Rows from block 2 of the image encoder, named by matrix and row number. Rows with one number belong to one neuron. Each number is 50 + 10 x the weight over its row's rms, rounded and kept within 0 to 99. All counts start at 0. After the name is the row's rms in percent of the matrix's.
# gate: MLP gate (encoder.blocks.2.mlp.gate.weight, 480x160), inputs 0-79
# fc1: MLP up (encoder.blocks.2.mlp.fc1.weight, 480x160), inputs 0-79
# fc2: MLP down (encoder.blocks.2.mlp.fc2.weight, 160x480, transposed), outputs 0-79
gate.311 180:52 52 46 38 53 71 43 41 36 47 30 54 57 46 43 69 53 43 65 57 44 45 44 63 53 66 51 58 54 46 53 28 56 39 66 48 53 51 48 53 47 48 36 46 56 64 43 34 40 46 42 47 49 40 68 44 59 61 57 32 58 38 53 60 68 69 51 35 75 57 65 68 50 46 62 44 40 56 36 61
gate.312 017:36 49 50 67 50 36 63 51 49 51 54 39 45 37 45 41 43 75 65 54 51 44 60 58 58 42 52 64 44 49 46 32 51 39 44 54 55 61 57 40 50 42 59 68 51 45 40 65 55 62 54 46 61 59 51 68 72 56 55 38 42 32 49 58 28 57 68 55 40 66 56 43 54 32 53 37 47 39 32 49
gate.313 178:53 51 53 49 58 28 42 37 46 59 56 61 41 52 55 44 52 53 47 56 54 48 45 55 54 55 36 49 53 42 41 47 51 45 58 30 51 46 62 54 58 57 62 32 46 43 79 42 50 64 50 59 50 45 41 67 59 56 58 45 52 59 45 36 54 32 44 62 58 33 66 59 50 39 55 67 42 48 56 69
gate.314 029:48 65 43 52 36 75 60 40 48 55 60 70 43 48 52 37 47 51 42 63 38 65 42 33 48 59 44 51 59 75 53 40 41 52 40 31 31 55 54 45 35 41 52 41 58 44 30 43 41 60 68 49 53 36 61 47 36 56 55 62 33 54 52 43 47 48 53 52 57 52 51 52 50 65 48 29 64 51 41 36
gate.315 010:39 44 62 54 52 39 79 55 40 54 50 45 50 67 57 56 61 46 58 56 34 59 41 52 49 49 66 37 36 65 55 52 49 55 57 43 58 33 43 39 54 58 64 36 52 48 56 45 34 57 57 56 34 60 49 47 25 60 61 47 63 35 67 46 51 52 57 56 31 46 45 76 55 46 64 61 41 56 51 54
gate.316 027:57 54 56 54 61 28 44 53 57 38 43 60 29 45 66 56 63 52 29 47 58 41 63 34 47 64 54 34 63 58 44 43 42 60 48 44 57 55 62 56 52 38 46 59 46 45 46 55 49 43 55 49 45 29 42 29 30 40 65 54 60 50 42 25 62 47 44 54 59 48 55 38 52 55 34 48 42 55 49 46
gate.317 172:60 53 60 52 57 68 64 51 43 42 46 49 51 60 48 59 48 58 47 42 49 56 40 67 41 70 48 49 56 55 50 49 44 64 46 49 37 53 52 63 50 67 49 76 48 53 51 42 77 50 50 51 40 58 79 42 71 39 45 56 44 31 46 70 43 41 58 41 48 45 38 57 25 50 56 39 66 46 52 56
gate.318 020:46 83 49 43 46 58 36 58 44 32 58 60 40 32 39 45 45 56 45 57 45 53 51 47 30 59 35 49 58 49 32 43 60 41 56 63 42 70 46 70 47 53 50 40 48 37 38 52 47 64 53 46 45 39 39 48 38 57 74 57 57 44 60 34 49 48 53 53 61 45 27 37 45 66 54 47 57 47 51 45
gate.319 016:55 50 63 58 54 48 54 40 40 40 57 42 63 57 64 59 34 34 49 43 56 30 39 48 60 63 51 54 40 50 64 51 56 62 61 70 60 40 39 51 40 60 37 62 48 39 40 64 41 60 55 57 41 66 53 32 34 56 63 52 63 54 48 49 34 29 33 46 40 47 50 60 62 42 42 57 63 48 49 39
gate.320 010:51 60 44 55 59 57 56 39 76 37 48 46 38 45 58 52 53 51 21 54 64 61 54 36 59 59 49 52 44 62 26 57 52 29 60 52 48 59 60 51 59 36 60 54 50 49 44 57 45 56 53 63 52 48 53 42 43 65 42 52 53 60 45 31 33 56 50 53 56 34 61 37 50 50 73 46 56 47 52 57
gate.321 009:65 59 37 41 53 57 48 38 58 33 48 45 43 64 73 76 53 56 50 44 34 61 61 38 64 39 24 49 27 39 38 35 46 50 69 46 60 34 59 69 45 49 58 45 60 47 45 69 46 50 58 44 43 49 46 45 29 54 65 45 29 57 49 61 52 57 41 51 60 60 39 50 53 56 57 57 55 39 44 37
gate.322 052:44 54 40 66 55 59 49 46 41 52 43 46 56 54 49 60 59 40 45 43 45 54 56 69 56 52 38 43 50 48 54 51 54 51 61 58 34 55 48 36 27 42 44 45 52 53 60 59 42 46 65 37 71 61 36 62 55 70 50 54 51 51 54 47 50 43 48 63 35 49 44 45 43 44 34 41 56 51 50 41
gate.323 026:51 44 42 47 55 65 46 44 52 52 56 65 67 58 49 59 60 45 36 65 55 76 56 55 61 36 52 54 61 52 51 47 46 48 57 51 55 63 58 44 65 36 50 51 60 66 38 54 51 47 33 56 48 58 39 43 39 59 40 46 43 40 40 55 60 50 34 49 46 52 50 50 50 44 70 39 60 45 48 56
gate.324 011:66 48 47 57 50 49 41 58 39 55 35 64 44 46 51 41 28 47 55 53 68 76 54 37 48 55 32 42 61 62 73 54 45 46 39 40 41 65 50 74 63 48 48 41 34 55 50 42 59 53 64 45 51 40 35 63 43 53 51 64 35 54 52 33 44 49 40 43 61 54 54 14 32 48 31 47 61 35 52 52
gate.325 198:48 71 50 56 62 44 55 32 34 42 47 34 62 54 64 47 34 53 54 63 55 40 70 38 52 46 54 60 49 36 45 43 43 55 43 51 50 52 44 63 49 37 39 55 58 42 54 40 44 65 75 55 46 35 53 32 50 53 59 53 48 46 66 48 39 30 60 52 59 57 48 43 60 45 68 43 51 38 50 57
gate.326 023:42 37 37 45 46 45 43 42 68 33 59 41 49 16 56 53 38 61 65 61 64 42 48 60 40 51 62 46 56 62 57 47 56 41 49 47 54 61 62 34 54 50 45 52 48 43 66 40 42 51 52 33 45 54 53 61 56 44 49 57 49 56 62 59 42 52 52 62 33 45 38 56 52 56 43 26 54 46 65 39
gate.328 033:47 57 46 47 49 52 29 53 44 36 57 33 60 50 57 40 41 48 65 49 47 53 60 51 56 66 47 52 50 64 37 51 48 59 41 71 56 44 48 55 51 56 32 51 52 51 47 32 61 48 52 26 31 47 42 70 61 64 39 42 40 53 58 68 43 47 43 60 45 26 59 47 46 56 51 51 51 58 65 43
gate.329 009:46 54 51 65 37 34 55 65 38 45 47 49 63 60 61 80 39 58 49 72 27 55 54 53 48 65 31 29 49 51 44 55 44 45 36 57 60 50 39 46 53 62 83 67 34 40 31 48 55 43 41 61 59 44 49 59 55 40 45 48 57 50 37 53 38 61 61 42 51 54 52 50 50 48 52 44 50 56 53 68
gate.330 011:41 34 43 51 76 34 56 47 58 65 41 51 52 47 52 58 51 52 41 63 54 54 48 34 62 62 58 49 49 45 44 48 44 40 62 56 52 61 44 51 40 51 52 51 42 48 53 52 48 49 50 36 51 52 47 59 43 53 51 52 58 52 40 47 33 42 55 60 59 58 67 51 47 51 51 37 55 63 33 35
gate.331 014:59 49 55 54 55 50 46 57 29 44 47 31 67 55 62 79 47 44 55 62 50 52 49 43 48 48 47 39 50 53 55 49 60 62 56 35 56 54 20 59 41 67 58 60 61 59 22 60 63 44 53 57 41 49 52 32 43 48 40 59 57 48 38 45 58 47 40 48 60 69 54 37 52 33 40 52 53 41 47 44
gate.332 014:40 66 52 54 60 55 53 54 46 59 48 47 46 54 62 48 39 49 49 48 65 66 47 59 50 54 54 22 41 59 46 44 30 49 52 54 43 43 49 64 57 55 57 47 51 47 54 56 46 53 63 42 30 35 45 66 60 47 43 50 41 47 49 54 36 61 46 45 58 39 27 34 54 63 48 68 28 38 70 62
gate.333 187:42 58 49 55 34 59 42 62 46 33 36 61 57 53 55 47 59 69 55 47 43 39 38 52 62 36 40 33 27 60 35 39 55 40 44 40 28 52 73 55 46 42 56 52 41 58 62 53 50 44 64 49 67 51 51 49 64 62 49 65 65 36 46 58 52 48 40 50 51 40 53 35 46 48 43 43 56 44 50 53
gate.334 052:34 53 45 42 46 38 40 37 60 57 39 38 41 50 49 47 65 48 45 51 50 63 52 50 56 50 67 41 42 72 52 45 38 54 37 38 54 46 66 51 62 53 53 61 54 70 60 35 60 51 50 45 56 46 51 46 57 57 59 32 54 51 51 48 47 50 48 59 53 58 53 66 43 54 53 71 52 46 40 49
gate.335 153:61 46 50 40 44 53 41 40 58 47 73 54 72 59 64 59 44 34 56 53 53 62 49 52 64 41 57 49 50 62 49 63 63 64 46 58 56 54 34 46 57 68 52 42 42 64 28 40 59 38 45 66 69 43 55 35 56 59 52 48 25 24 51 49 53 39 55 52 53 68 32 45 65 54 52 27 54 41 67 30
gate.336 016:50 45 62 57 54 43 43 30 64 52 45 55 59 68 48 43 51 50 41 56 70 55 56 42 32 38 35 47 53 54 31 42 51 50 56 49 59 42 45 57 20 43 47 56 54 39 44 47 53 44 63 65 50 50 46 46 51 53 55 52 63 56 43 54 61 52 36 54 57 50 53 56 65 28 69 58 56 57 50 71
gate.337 150:66 28 49 53 75 32 60 51 53 50 50 53 36 49 39 36 46 70 29 53 53 48 57 44 55 43 50 65 31 50 46 41 34 61 71 63 54 49 61 61 46 32 47 56 35 37 43 49 35 53 58 54 55 46 33 27 41 45 46 27 40 50 55 46 59 52 58 55 46 65 56 49 56 29 48 56 47 53 51 47
gate.338 012:79 55 50 57 52 44 46 46 58 34 57 54 54 57 60 55 60 50 66 39 59 41 56 44 54 45 49 31 35 65 33 52 52 58 44 50 53 65 32 57 42 34 46 44 66 46 37 69 56 67 44 43 32 34 46 36 43 49 50 57 62 65 41 60 72 58 54 42 41 62 46 42 47 42 58 52 44 59 55 38
gate.339 011:50 34 41 56 65 37 60 42 81 59 52 61 56 52 37 47 49 46 51 33 35 50 57 40 38 68 50 42 26 37 68 66 55 39 38 56 63 52 39 48 57 50 44 48 48 58 71 56 44 61 67 47 37 54 39 51 57 39 60 59 57 46 51 40 49 47 57 45 55 60 53 40 65 29 51 45 50 55 35 57
fc1.311 174:35 17 44 45 49 46 51 39 51 47 46 45 50 54 66 40 60 60 53 39 44 53 61 56 43 78 59 53 43 49 49 32 60 58 58 49 36 54 37 67 45 47 43 68 38 53 35 49 62 70 48 39 54 43 61 46 62 62 45 43 61 39 73 62 59 55 50 49 49 65 63 64 59 61 45 39 30 56 45 68
fc1.312 018:65 43 64 37 64 41 31 66 56 41 40 53 65 72 53 41 44 51 42 52 54 57 45 35 43 60 53 50 38 60 71 48 40 53 62 52 48 44 59 51 52 31 56 44 48 49 53 46 63 66 40 39 34 52 44 55 46 52 42 41 41 68 40 60 64 43 35 43 50 52 36 44 65 53 59 62 53 55 55 58
fc1.313 188:68 61 47 36 52 41 60 37 50 46 46 46 54 32 58 39 48 55 51 58 44 43 53 43 47 41 43 39 37 34 38 50 53 78 48 46 53 51 53 58 51 44 49 47 51 45 61 51 41 45 57 65 63 36 50 42 41 41 53 48 38 51 54 54 54 65 68 57 59 61 49 46 63 61 46 42 53 48 74 49
fc1.314 031:44 29 40 30 40 51 45 60 45 35 50 41 54 60 54 63 59 40 47 55 60 55 52 60 43 57 34 51 44 37 49 42 57 56 55 51 55 50 37 66 55 74 51 54 56 46 58 48 50 48 42 51 40 74 47 24 44 44 44 36 53 41 60 57 50 41 36 39 58 47 60 49 58 55 53 60 34 54 50 42
fc1.315 013:36 22 52 62 65 50 61 48 62 47 47 58 49 54 55 51 50 42 54 65 54 55 41 49 51 58 61 50 44 44 60 40 42 51 35 41 42 51 54 51 48 63 47 68 67 64 38 41 41 51 57 49 37 60 67 49 55 61 54 46 42 37 55 49 57 41 56 61 52 57 34 73 42 45 64 45 40 73 55 42
fc1.316 030:68 61 45 73 57 35 47 55 56 36 38 56 51 51 57 59 43 52 49 37 46 46 65 46 34 43 65 34 40 53 37 70 60 53 56 52 61 54 61 54 55 39 50 55 70 55 47 56 59 48 42 54 45 51 62 42 43 58 59 42 61 59 45 25 39 54 34 44 37 53 56 46 65 32 33 49 47 64 64 45
fc1.317 182:64 43 45 46 42 59 66 47 67 36 52 55 49 51 52 49 57 63 42 39 60 52 46 65 35 51 50 40 69 69 35 50 50 58 52 51 35 35 59 61 36 47 60 60 36 47 54 54 50 50 43 50 62 49 49 59 40 54 65 59 50 57 44 50 48 52 48 49 47 51 35 49 42 49 53 52 45 55 54 39
fc1.318 017:67 60 51 63 51 65 40 49 51 51 45 61 57 53 35 42 48 60 40 53 42 46 62 39 54 42 34 50 37 46 33 63 51 61 72 64 44 59 47 42 58 51 34 56 58 76 46 52 43 70 42 45 45 43 49 36 47 49 56 54 50 38 49 48 61 69 56 31 55 34 40 33 43 48 68 42 44 58 65 54
fc1.319 017:63 33 47 44 62 54 44 48 49 53 62 39 65 46 60 44 37 41 42 55 63 23 55 37 63 50 43 68 36 52 45 62 57 50 49 60 65 37 40 47 42 36 44 60 38 37 53 50 36 61 51 69 58 65 57 24 35 46 50 57 58 52 53 56 47 36 41 62 50 62 61 69 55 35 43 68 54 50 46 30
fc1.320 013:52 39 45 53 58 58 49 47 40 44 52 55 48 36 43 47 50 67 52 60 56 50 63 48 70 43 34 56 35 43 46 28 61 61 42 61 36 53 48 39 42 43 47 38 48 52 70 46 47 52 43 33 45 59 45 59 51 59 42 55 57 53 53 41 53 66 46 55 38 57 55 79 63 30 42 49 34 51 40 55
fc1.321 013:51 54 29 46 69 59 51 47 66 50 48 45 43 56 54 64 40 55 47 42 52 45 47 63 55 31 46 44 56 51 54 44 65 54 47 74 49 39 38 35 31 54 51 59 55 53 54 58 60 43 48 59 60 51 47 39 74 33 34 66 60 44 35 47 49 58 69 43 41 54 50 50 63 58 52 52 55 45 60 45
fc1.322 061:40 50 32 55 50 48 59 35 56 38 57 50 47 45 71 60 48 37 38 38 44 60 50 60 73 62 57 53 52 51 49 56 35 52 52 62 42 60 43 40 35 55 43 35 46 49 70 53 50 50 66 26 56 65 48 47 49 65 46 59 49 39 49 33 49 57 56 60 61 49 52 45 39 49 54 48 57 52 58 28
fc1.323 023:59 58 53 62 32 35 43 49 38 35 65 44 45 33 44 37 45 47 73 41 31 45 48 60 40 53 66 46 34 53 55 61 51 65 65 50 32 36 33 44 39 48 26 50 53 45 58 43 57 55 53 36 67 59 61 52 64 54 43 44 41 59 53 42 39 61 61 56 33 41 58 56 45 38 33 42 40 60 72 50
fc1.324 015:61 73 58 48 49 49 47 39 53 47 49 46 57 62 33 35 57 48 48 62 50 42 58 49 49 56 54 34 35 45 44 60 58 60 50 62 50 56 47 40 47 45 34 53 55 57 46 65 49 59 53 62 40 62 50 46 43 64 56 51 59 33 55 36 38 65 51 37 62 51 43 50 58 45 61 57 41 50 50 52
fc1.325 201:49 47 45 60 64 46 50 58 51 53 63 49 45 40 52 39 38 52 71 43 57 59 51 49 44 57 29 65 32 55 46 56 31 59 46 37 66 56 65 46 56 58 38 56 40 67 54 49 52 56 38 69 41 32 57 45 47 49 54 45 54 48 45 55 46 58 33 61 50 60 38 45 50 43 55 45 40 56 32 60
fc1.326 017:57 56 56 44 47 45 56 58 47 55 43 53 48 65 50 64 56 48 48 42 59 61 55 47 41 62 39 57 49 56 18 49 46 73 61 48 47 32 38 42 37 47 56 38 49 50 24 61 44 51 56 44 56 49 69 40 57 72 56 40 39 31 44 41 49 40 51 75 58 37 62 39 50 39 61 36 64 62 61 66
fc1.328 037:56 38 55 46 56 41 54 50 42 60 51 53 45 40 46 59 63 35 57 51 61 53 49 51 45 44 57 51 39 50 68 48 76 42 62 43 51 43 32 42 35 51 55 56 45 27 47 49 42 47 47 77 70 55 40 35 29 30 49 58 60 55 54 59 43 68 62 38 61 67 60 58 54 47 40 46 62 52 46 40
fc1.329 014:51 30 65 53 55 71 36 55 51 59 49 53 53 41 36 41 53 52 57 29 76 28 45 53 39 45 54 33 40 52 68 59 55 58 46 53 45 44 61 59 66 31 41 50 44 56 64 43 45 64 53 51 43 65 45 43 50 38 64 49 55 55 76 54 58 53 53 53 40 49 57 47 52 49 52 39 50 40 52 53
fc1.330 013:50 56 47 63 30 61 49 37 46 43 52 45 50 45 53 47 54 46 58 26 50 56 44 54 36 54 38 41 55 59 59 47 55 55 30 40 45 28 41 56 57 40 51 39 57 45 40 50 55 55 47 63 48 47 60 46 50 62 51 63 35 42 65 46 57 72 51 38 65 40 53 53 42 54 60 56 51 49 64 66
fc1.331 019:48 60 42 51 44 49 50 41 65 44 47 69 48 36 46 35 42 55 47 36 47 47 53 46 62 48 56 61 64 52 54 60 49 41 46 64 37 46 80 49 64 46 36 35 42 45 70 53 41 56 44 28 62 46 45 64 58 40 51 40 42 48 67 36 53 59 68 49 51 41 37 57 45 69 57 50 47 61 43 55
fc1.332 016:55 35 43 56 60 42 77 48 53 48 42 53 52 43 57 32 49 36 37 61 44 41 41 55 58 38 46 71 46 40 39 71 57 41 40 41 54 64 47 40 38 48 51 51 49 51 46 52 44 40 40 49 57 54 50 28 42 56 43 46 40 44 45 49 46 35 55 54 45 57 66 61 55 49 46 33 56 69 36 40
fc1.333 178:38 59 43 49 58 61 52 52 62 63 63 50 37 52 63 52 56 63 42 45 40 44 38 59 63 32 51 48 40 54 35 35 52 48 45 44 50 37 66 54 38 39 47 43 46 57 57 50 42 34 58 34 63 33 42 63 56 47 42 56 61 60 48 51 59 41 34 42 53 62 55 62 43 40 48 37 33 58 56 55
fc1.334 048:58 52 39 42 59 54 47 31 37 48 54 39 27 52 40 39 65 56 51 34 46 44 63 30 54 60 54 54 49 64 50 44 28 56 47 30 54 43 60 54 54 68 67 45 56 52 58 43 57 53 62 49 31 55 36 55 49 71 66 55 43 63 61 34 49 47 50 40 59 40 69 45 43 47 50 60 59 45 46 40
fc1.335 151:50 48 63 48 59 47 51 51 29 48 33 46 35 39 42 47 52 64 49 52 44 45 50 57 43 71 42 47 45 42 47 28 42 35 42 47 38 38 67 48 55 35 48 50 46 46 70 50 40 63 53 39 43 48 50 55 50 52 49 46 67 80 43 57 41 60 50 39 41 44 64 54 48 44 50 68 34 54 25 65
fc1.336 020:59 62 44 50 40 47 53 49 42 52 56 30 53 38 43 44 48 37 53 42 19 48 40 50 60 58 46 49 66 59 69 51 56 64 45 45 29 42 56 43 70 53 56 51 45 68 47 61 54 53 50 33 58 44 51 45 52 49 55 43 36 50 34 53 45 39 60 54 41 37 49 40 49 54 30 43 44 36 47 36
fc1.337 163:44 33 53 36 44 48 68 46 51 55 40 44 60 43 39 48 48 51 38 58 46 39 67 41 61 39 58 57 59 53 38 51 56 42 38 63 48 36 67 43 62 39 71 67 49 60 60 33 48 43 56 49 64 44 44 38 32 59 42 42 46 49 63 56 63 40 47 45 47 42 57 44 60 34 66 47 50 55 58 48
fc1.338 018:72 76 77 37 64 56 42 53 56 40 46 51 43 49 39 58 51 40 65 50 34 53 64 30 66 42 55 56 39 51 32 42 58 55 68 63 51 51 42 42 41 45 44 39 61 45 32 57 60 64 43 53 52 35 59 42 38 51 61 52 66 49 42 54 61 50 38 42 61 61 40 53 48 47 48 57 41 55 65 56
fc1.339 010:61 64 50 31 57 49 61 48 38 42 57 55 66 39 61 44 50 54 58 53 50 55 55 19 56 56 53 47 69 50 48 48 57 45 50 46 53 59 54 48 57 51 52 44 57 47 24 55 71 53 42 45 63 64 51 52 50 35 53 66 56 35 53 54 63 70 68 50 54 39 46 50 52 56 59 43 54 59 54 51
fc2.311 177:44 68 61 45 49 53 59 35 58 41 58 33 66 52 63 50 41 43 39 50 48 67 60 73 52 45 59 56 67 49 52 53 54 35 46 46 34 65 49 52 58 50 61 49 56 58 63 54 40 38 49 51 52 49 37 45 45 54 39 49 49 53 54 36 51 59 59 74 35 53 40 38 52 46 48 49 46 44 38 39
fc2.312 015:42 42 44 40 42 36 53 60 52 59 59 48 28 54 40 40 48 41 56 39 52 56 40 65 54 48 59 57 45 52 44 39 59 49 27 59 54 61 46 60 47 69 47 48 56 56 43 52 52 48 57 39 71 46 62 61 49 45 70 62 45 35 50 57 39 59 70 32 39 64 49 49 55 44 47 48 58 59 31 51
fc2.313 171:31 54 39 49 62 47 35 83 48 45 40 35 68 68 63 63 56 54 66 72 63 49 47 53 49 51 53 59 58 49 50 46 45 57 51 59 59 56 51 43 64 38 38 60 51 71 36 60 63 43 37 55 47 54 41 54 49 50 50 43 42 51 61 41 49 67 35 29 57 54 41 43 40 58 39 43 64 44 48 39
fc2.314 026:65 72 44 47 47 34 31 48 49 62 53 57 48 59 35 54 48 70 40 53 48 59 46 56 47 53 68 46 36 60 45 43 32 49 56 57 31 45 39 57 63 41 53 58 46 45 44 44 53 51 67 34 55 26 49 46 54 55 62 66 40 47 47 47 63 61 44 57 44 58 52 53 58 46 49 57 53 48 56 44
fc2.315 008:34 24 53 54 56 43 61 55 34 63 53 52 35 47 65 62 49 35 51 70 44 48 41 48 51 55 51 62 46 41 59 55 41 58 46 40 51 40 45 64 65 66 58 59 55 46 45 49 48 52 49 40 45 48 57 53 40 62 54 42 48 36 62 48 55 48 43 64 56 56 51 56 58 52 52 50 33 61 47 33
fc2.316 031:53 75 55 62 45 41 43 47 56 30 50 66 46 36 65 40 42 49 63 42 52 46 58 40 57 52 56 49 65 28 42 56 56 51 35 54 52 46 64 52 75 36 46 51 52 36 47 48 59 40 35 73 48 39 36 49 59 59 49 46 65 44 54 43 55 72 50 54 48 37 62 53 49 48 48 46 36 63 55 39
fc2.317 185:64 45 47 54 37 37 46 38 55 48 46 47 49 52 56 46 40 42 56 69 45 73 51 55 53 55 53 52 26 55 49 66 61 44 39 54 58 45 56 44 47 47 58 62 45 50 36 41 41 42 51 72 49 54 34 40 32 35 51 60 58 59 46 72 56 64 71 37 50 58 46 46 49 52 54 52 57 53 60 48
fc2.318 020:60 75 63 45 44 50 38 56 59 38 49 68 53 30 48 37 38 51 56 53 34 37 58 41 39 54 45 57 41 27 32 64 65 42 57 64 57 62 55 41 57 54 50 37 51 54 48 45 57 62 38 53 55 42 40 37 49 54 45 52 69 40 50 50 58 60 57 52 65 36 45 50 53 75 61 27 34 55 45 48
fc2.319 015:56 38 68 34 52 52 48 52 55 56 74 57 60 35 63 46 43 35 52 45 48 24 38 36 57 73 31 76 49 49 54 49 70 63 39 43 54 31 56 53 46 48 48 62 46 49 55 48 38 56 46 64 46 51 50 39 47 58 60 47 59 56 38 55 55 33 33 54 56 46 53 57 53 40 47 49 29 58 31 46
fc2.320 009:53 53 67 52 42 68 34 56 61 48 48 66 55 38 50 52 56 68 69 58 48 50 56 40 66 42 36 64 45 23 48 42 56 60 47 55 51 42 52 36 62 50 46 45 62 44 58 35 53 36 57 30 31 40 50 78 62 47 48 55 60 40 56 53 47 55 61 46 34 45 53 54 61 37 33 41 35 59 50 45
fc2.321 008:56 48 48 45 59 52 56 62 72 42 51 54 44 56 56 49 33 73 51 43 48 42 45 37 40 36 43 59 52 45 49 44 67 57 52 63 64 50 59 39 42 44 52 47 51 46 63 57 75 48 38 71 47 34 54 49 65 31 24 59 49 49 37 49 42 65 60 48 40 51 57 41 59 55 54 47 43 49 56 39
fc2.322 070:49 82 51 44 28 48 56 45 50 51 79 54 48 38 66 39 44 50 57 44 59 61 50 44 41 33 46 33 41 31 50 54 54 39 29 55 62 46 62 61 63 38 49 46 58 54 52 44 38 52 43 55 52 54 29 51 46 42 58 55 46 56 53 53 55 56 52 42 48 52 54 47 54 58 60 33 58 44 51 45
fc2.323 025:44 31 53 44 37 40 29 51 39 58 64 40 29 45 44 49 44 56 55 45 40 42 49 66 53 50 29 36 47 60 50 56 54 45 64 49 55 34 44 56 35 66 51 50 42 58 55 44 42 53 64 40 44 61 61 52 45 45 52 52 60 68 54 47 48 42 43 44 46 48 37 57 52 58 44 66 57 50 54 55
fc2.324 013:55 64 80 52 40 54 47 49 46 34 67 62 60 55 54 47 35 46 59 55 53 39 54 31 74 56 50 38 58 34 52 68 56 61 32 57 52 46 60 53 55 47 42 53 57 39 41 60 54 42 38 70 47 66 33 40 52 50 50 41 68 44 58 46 57 70 56 53 56 37 44 41 65 44 58 39 44 56 40 43
fc2.325 177:53 34 66 64 58 38 42 59 45 49 61 46 49 65 50 50 55 49 47 37 48 42 59 47 64 55 60 52 61 67 71 49 55 43 83 53 53 34 47 38 57 58 51 51 36 33 44 36 39 52 71 45 53 51 41 54 44 39 49 47 43 57 47 56 46 46 58 51 49 53 48 55 21 55 38 27 43 44 50 36
fc2.326 020:38 38 40 57 44 37 47 51 52 50 55 46 46 26 59 47 45 59 68 61 54 39 33 58 50 49 58 54 42 51 50 47 49 34 45 44 33 65 42 39 62 46 53 52 48 44 47 52 41 65 64 34 54 53 58 50 66 47 52 60 44 40 58 57 54 65 48 54 41 56 42 49 40 60 56 43 39 45 78 62
fc2.328 031:60 53 37 52 50 34 50 60 44 57 58 44 57 36 41 61 48 41 46 39 48 55 59 61 54 42 60 47 45 33 46 50 60 50 46 53 28 66 64 60 53 30 55 62 45 59 40 51 27 43 45 63 56 60 58 42 34 30 61 69 47 42 43 33 40 63 43 42 29 69 42 62 37 57 32 48 48 53 53 41
fc2.329 010:37 32 55 51 59 57 54 56 59 68 58 47 45 44 41 59 51 64 49 31 71 41 62 50 42 38 42 42 36 63 60 67 50 51 62 46 47 51 51 62 57 26 54 58 70 62 53 50 40 50 69 23 37 53 57 48 44 37 66 58 56 51 49 43 46 50 39 61 46 60 39 54 45 41 40 51 60 50 56 64
fc2.330 010:52 56 43 53 38 34 46 57 50 57 44 47 55 52 46 61 57 36 50 34 51 58 46 77 50 40 53 42 53 64 48 56 56 58 59 57 55 52 56 70 42 31 47 45 48 53 38 53 56 56 41 46 52 31 60 48 37 57 65 65 64 58 42 53 43 48 56 50 59 58 44 47 60 23 59 63 61 53 73 63
fc2.331 016:45 52 27 50 45 42 47 59 68 68 36 47 43 62 36 45 71 55 63 38 60 54 54 62 55 51 43 32 27 57 63 45 40 43 64 55 49 46 46 46 43 40 43 56 57 56 51 65 44 45 58 31 46 59 54 59 47 42 53 53 46 44 52 44 53 51 67 42 36 49 51 67 45 38 59 51 61 50 59 62
fc2.332 012:60 42 45 55 38 44 57 47 61 49 57 48 64 56 37 52 54 55 49 41 58 42 46 63 77 42 33 59 49 50 69 58 85 35 44 40 49 58 44 46 44 37 43 61 59 56 39 41 54 37 37 58 63 61 57 41 42 56 52 54 39 44 53 33 54 42 49 57 47 63 70 57 50 36 52 32 75 62 38 60
fc2.333 183:48 68 56 43 57 45 57 51 30 38 61 55 54 42 55 46 46 33 55 24 57 41 43 46 36 42 46 49 39 41 68 49 52 48 51 53 53 58 46 50 50 78 45 40 48 47 52 53 31 39 42 54 71 51 52 50 43 24 71 57 44 59 53 49 45 44 50 58 48 53 40 54 44 77 36 51 64 41 59 59
fc2.334 042:49 55 48 35 56 48 53 53 58 60 27 38 49 55 54 55 67 39 46 29 42 47 48 54 28 32 56 63 59 37 45 34 48 69 62 56 42 40 38 58 49 43 45 52 29 51 43 50 53 42 48 42 46 38 40 58 47 53 45 34 52 50 60 43 41 61 66 52 38 55 50 53 71 45 28 51 36 49 62 41
fc2.335 155:76 43 34 52 56 47 50 42 51 53 61 39 56 47 67 58 47 51 36 77 68 47 65 49 51 77 50 59 55 39 53 51 61 54 51 45 48 52 51 42 57 43 51 43 46 45 45 29 52 27 46 47 42 61 38 36 64 61 42 40 40 59 57 49 50 42 46 51 47 46 51 57 61 26 45 47 43 57 56 51
fc2.336 022:55 44 34 56 58 44 49 31 33 62 49 50 28 59 44 78 37 56 32 66 55 67 42 58 53 50 43 37 44 66 74 38 48 38 58 45 39 67 49 36 34 61 46 57 41 56 57 69 44 58 48 31 47 52 63 50 41 36 52 62 49 58 41 53 43 50 54 52 42 56 63 52 41 50 34 69 60 30 63 43
fc2.337 172:62 59 53 43 54 59 41 54 50 56 66 62 60 58 36 42 60 55 49 71 45 36 48 41 49 61 59 41 65 40 47 50 52 48 27 55 50 45 34 51 30 58 49 36 51 63 54 46 52 59 54 38 52 63 49 38 39 60 67 41 63 49 56 58 34 57 60 56 44 58 20 52 63 52 32 46 44 40 50 63
fc2.338 017:52 61 69 46 54 53 35 48 60 35 58 69 63 32 54 41 44 43 57 61 33 51 51 24 56 45 48 88 57 53 26 35 62 43 39 51 63 59 64 36 62 52 55 36 53 45 53 45 52 60 41 65 59 42 46 51 50 58 40 53 75 53 57 45 62 42 44 44 49 40 53 52 52 53 54 53 26 57 42 40
fc2.339 008:51 48 55 35 40 47 37 58 31 63 54 44 47 52 51 45 46 32 56 43 41 66 48 49 42 68 40 79 58 27 53 52 48 44 49 48 45 67 53 52 66 50 35 70 42 58 52 36 55 49 72 61 47 39 55 50 64 57 48 45 48 54 58 58 44 36 46 43 55 58 50 53 58 42 57 41 53 53 48 49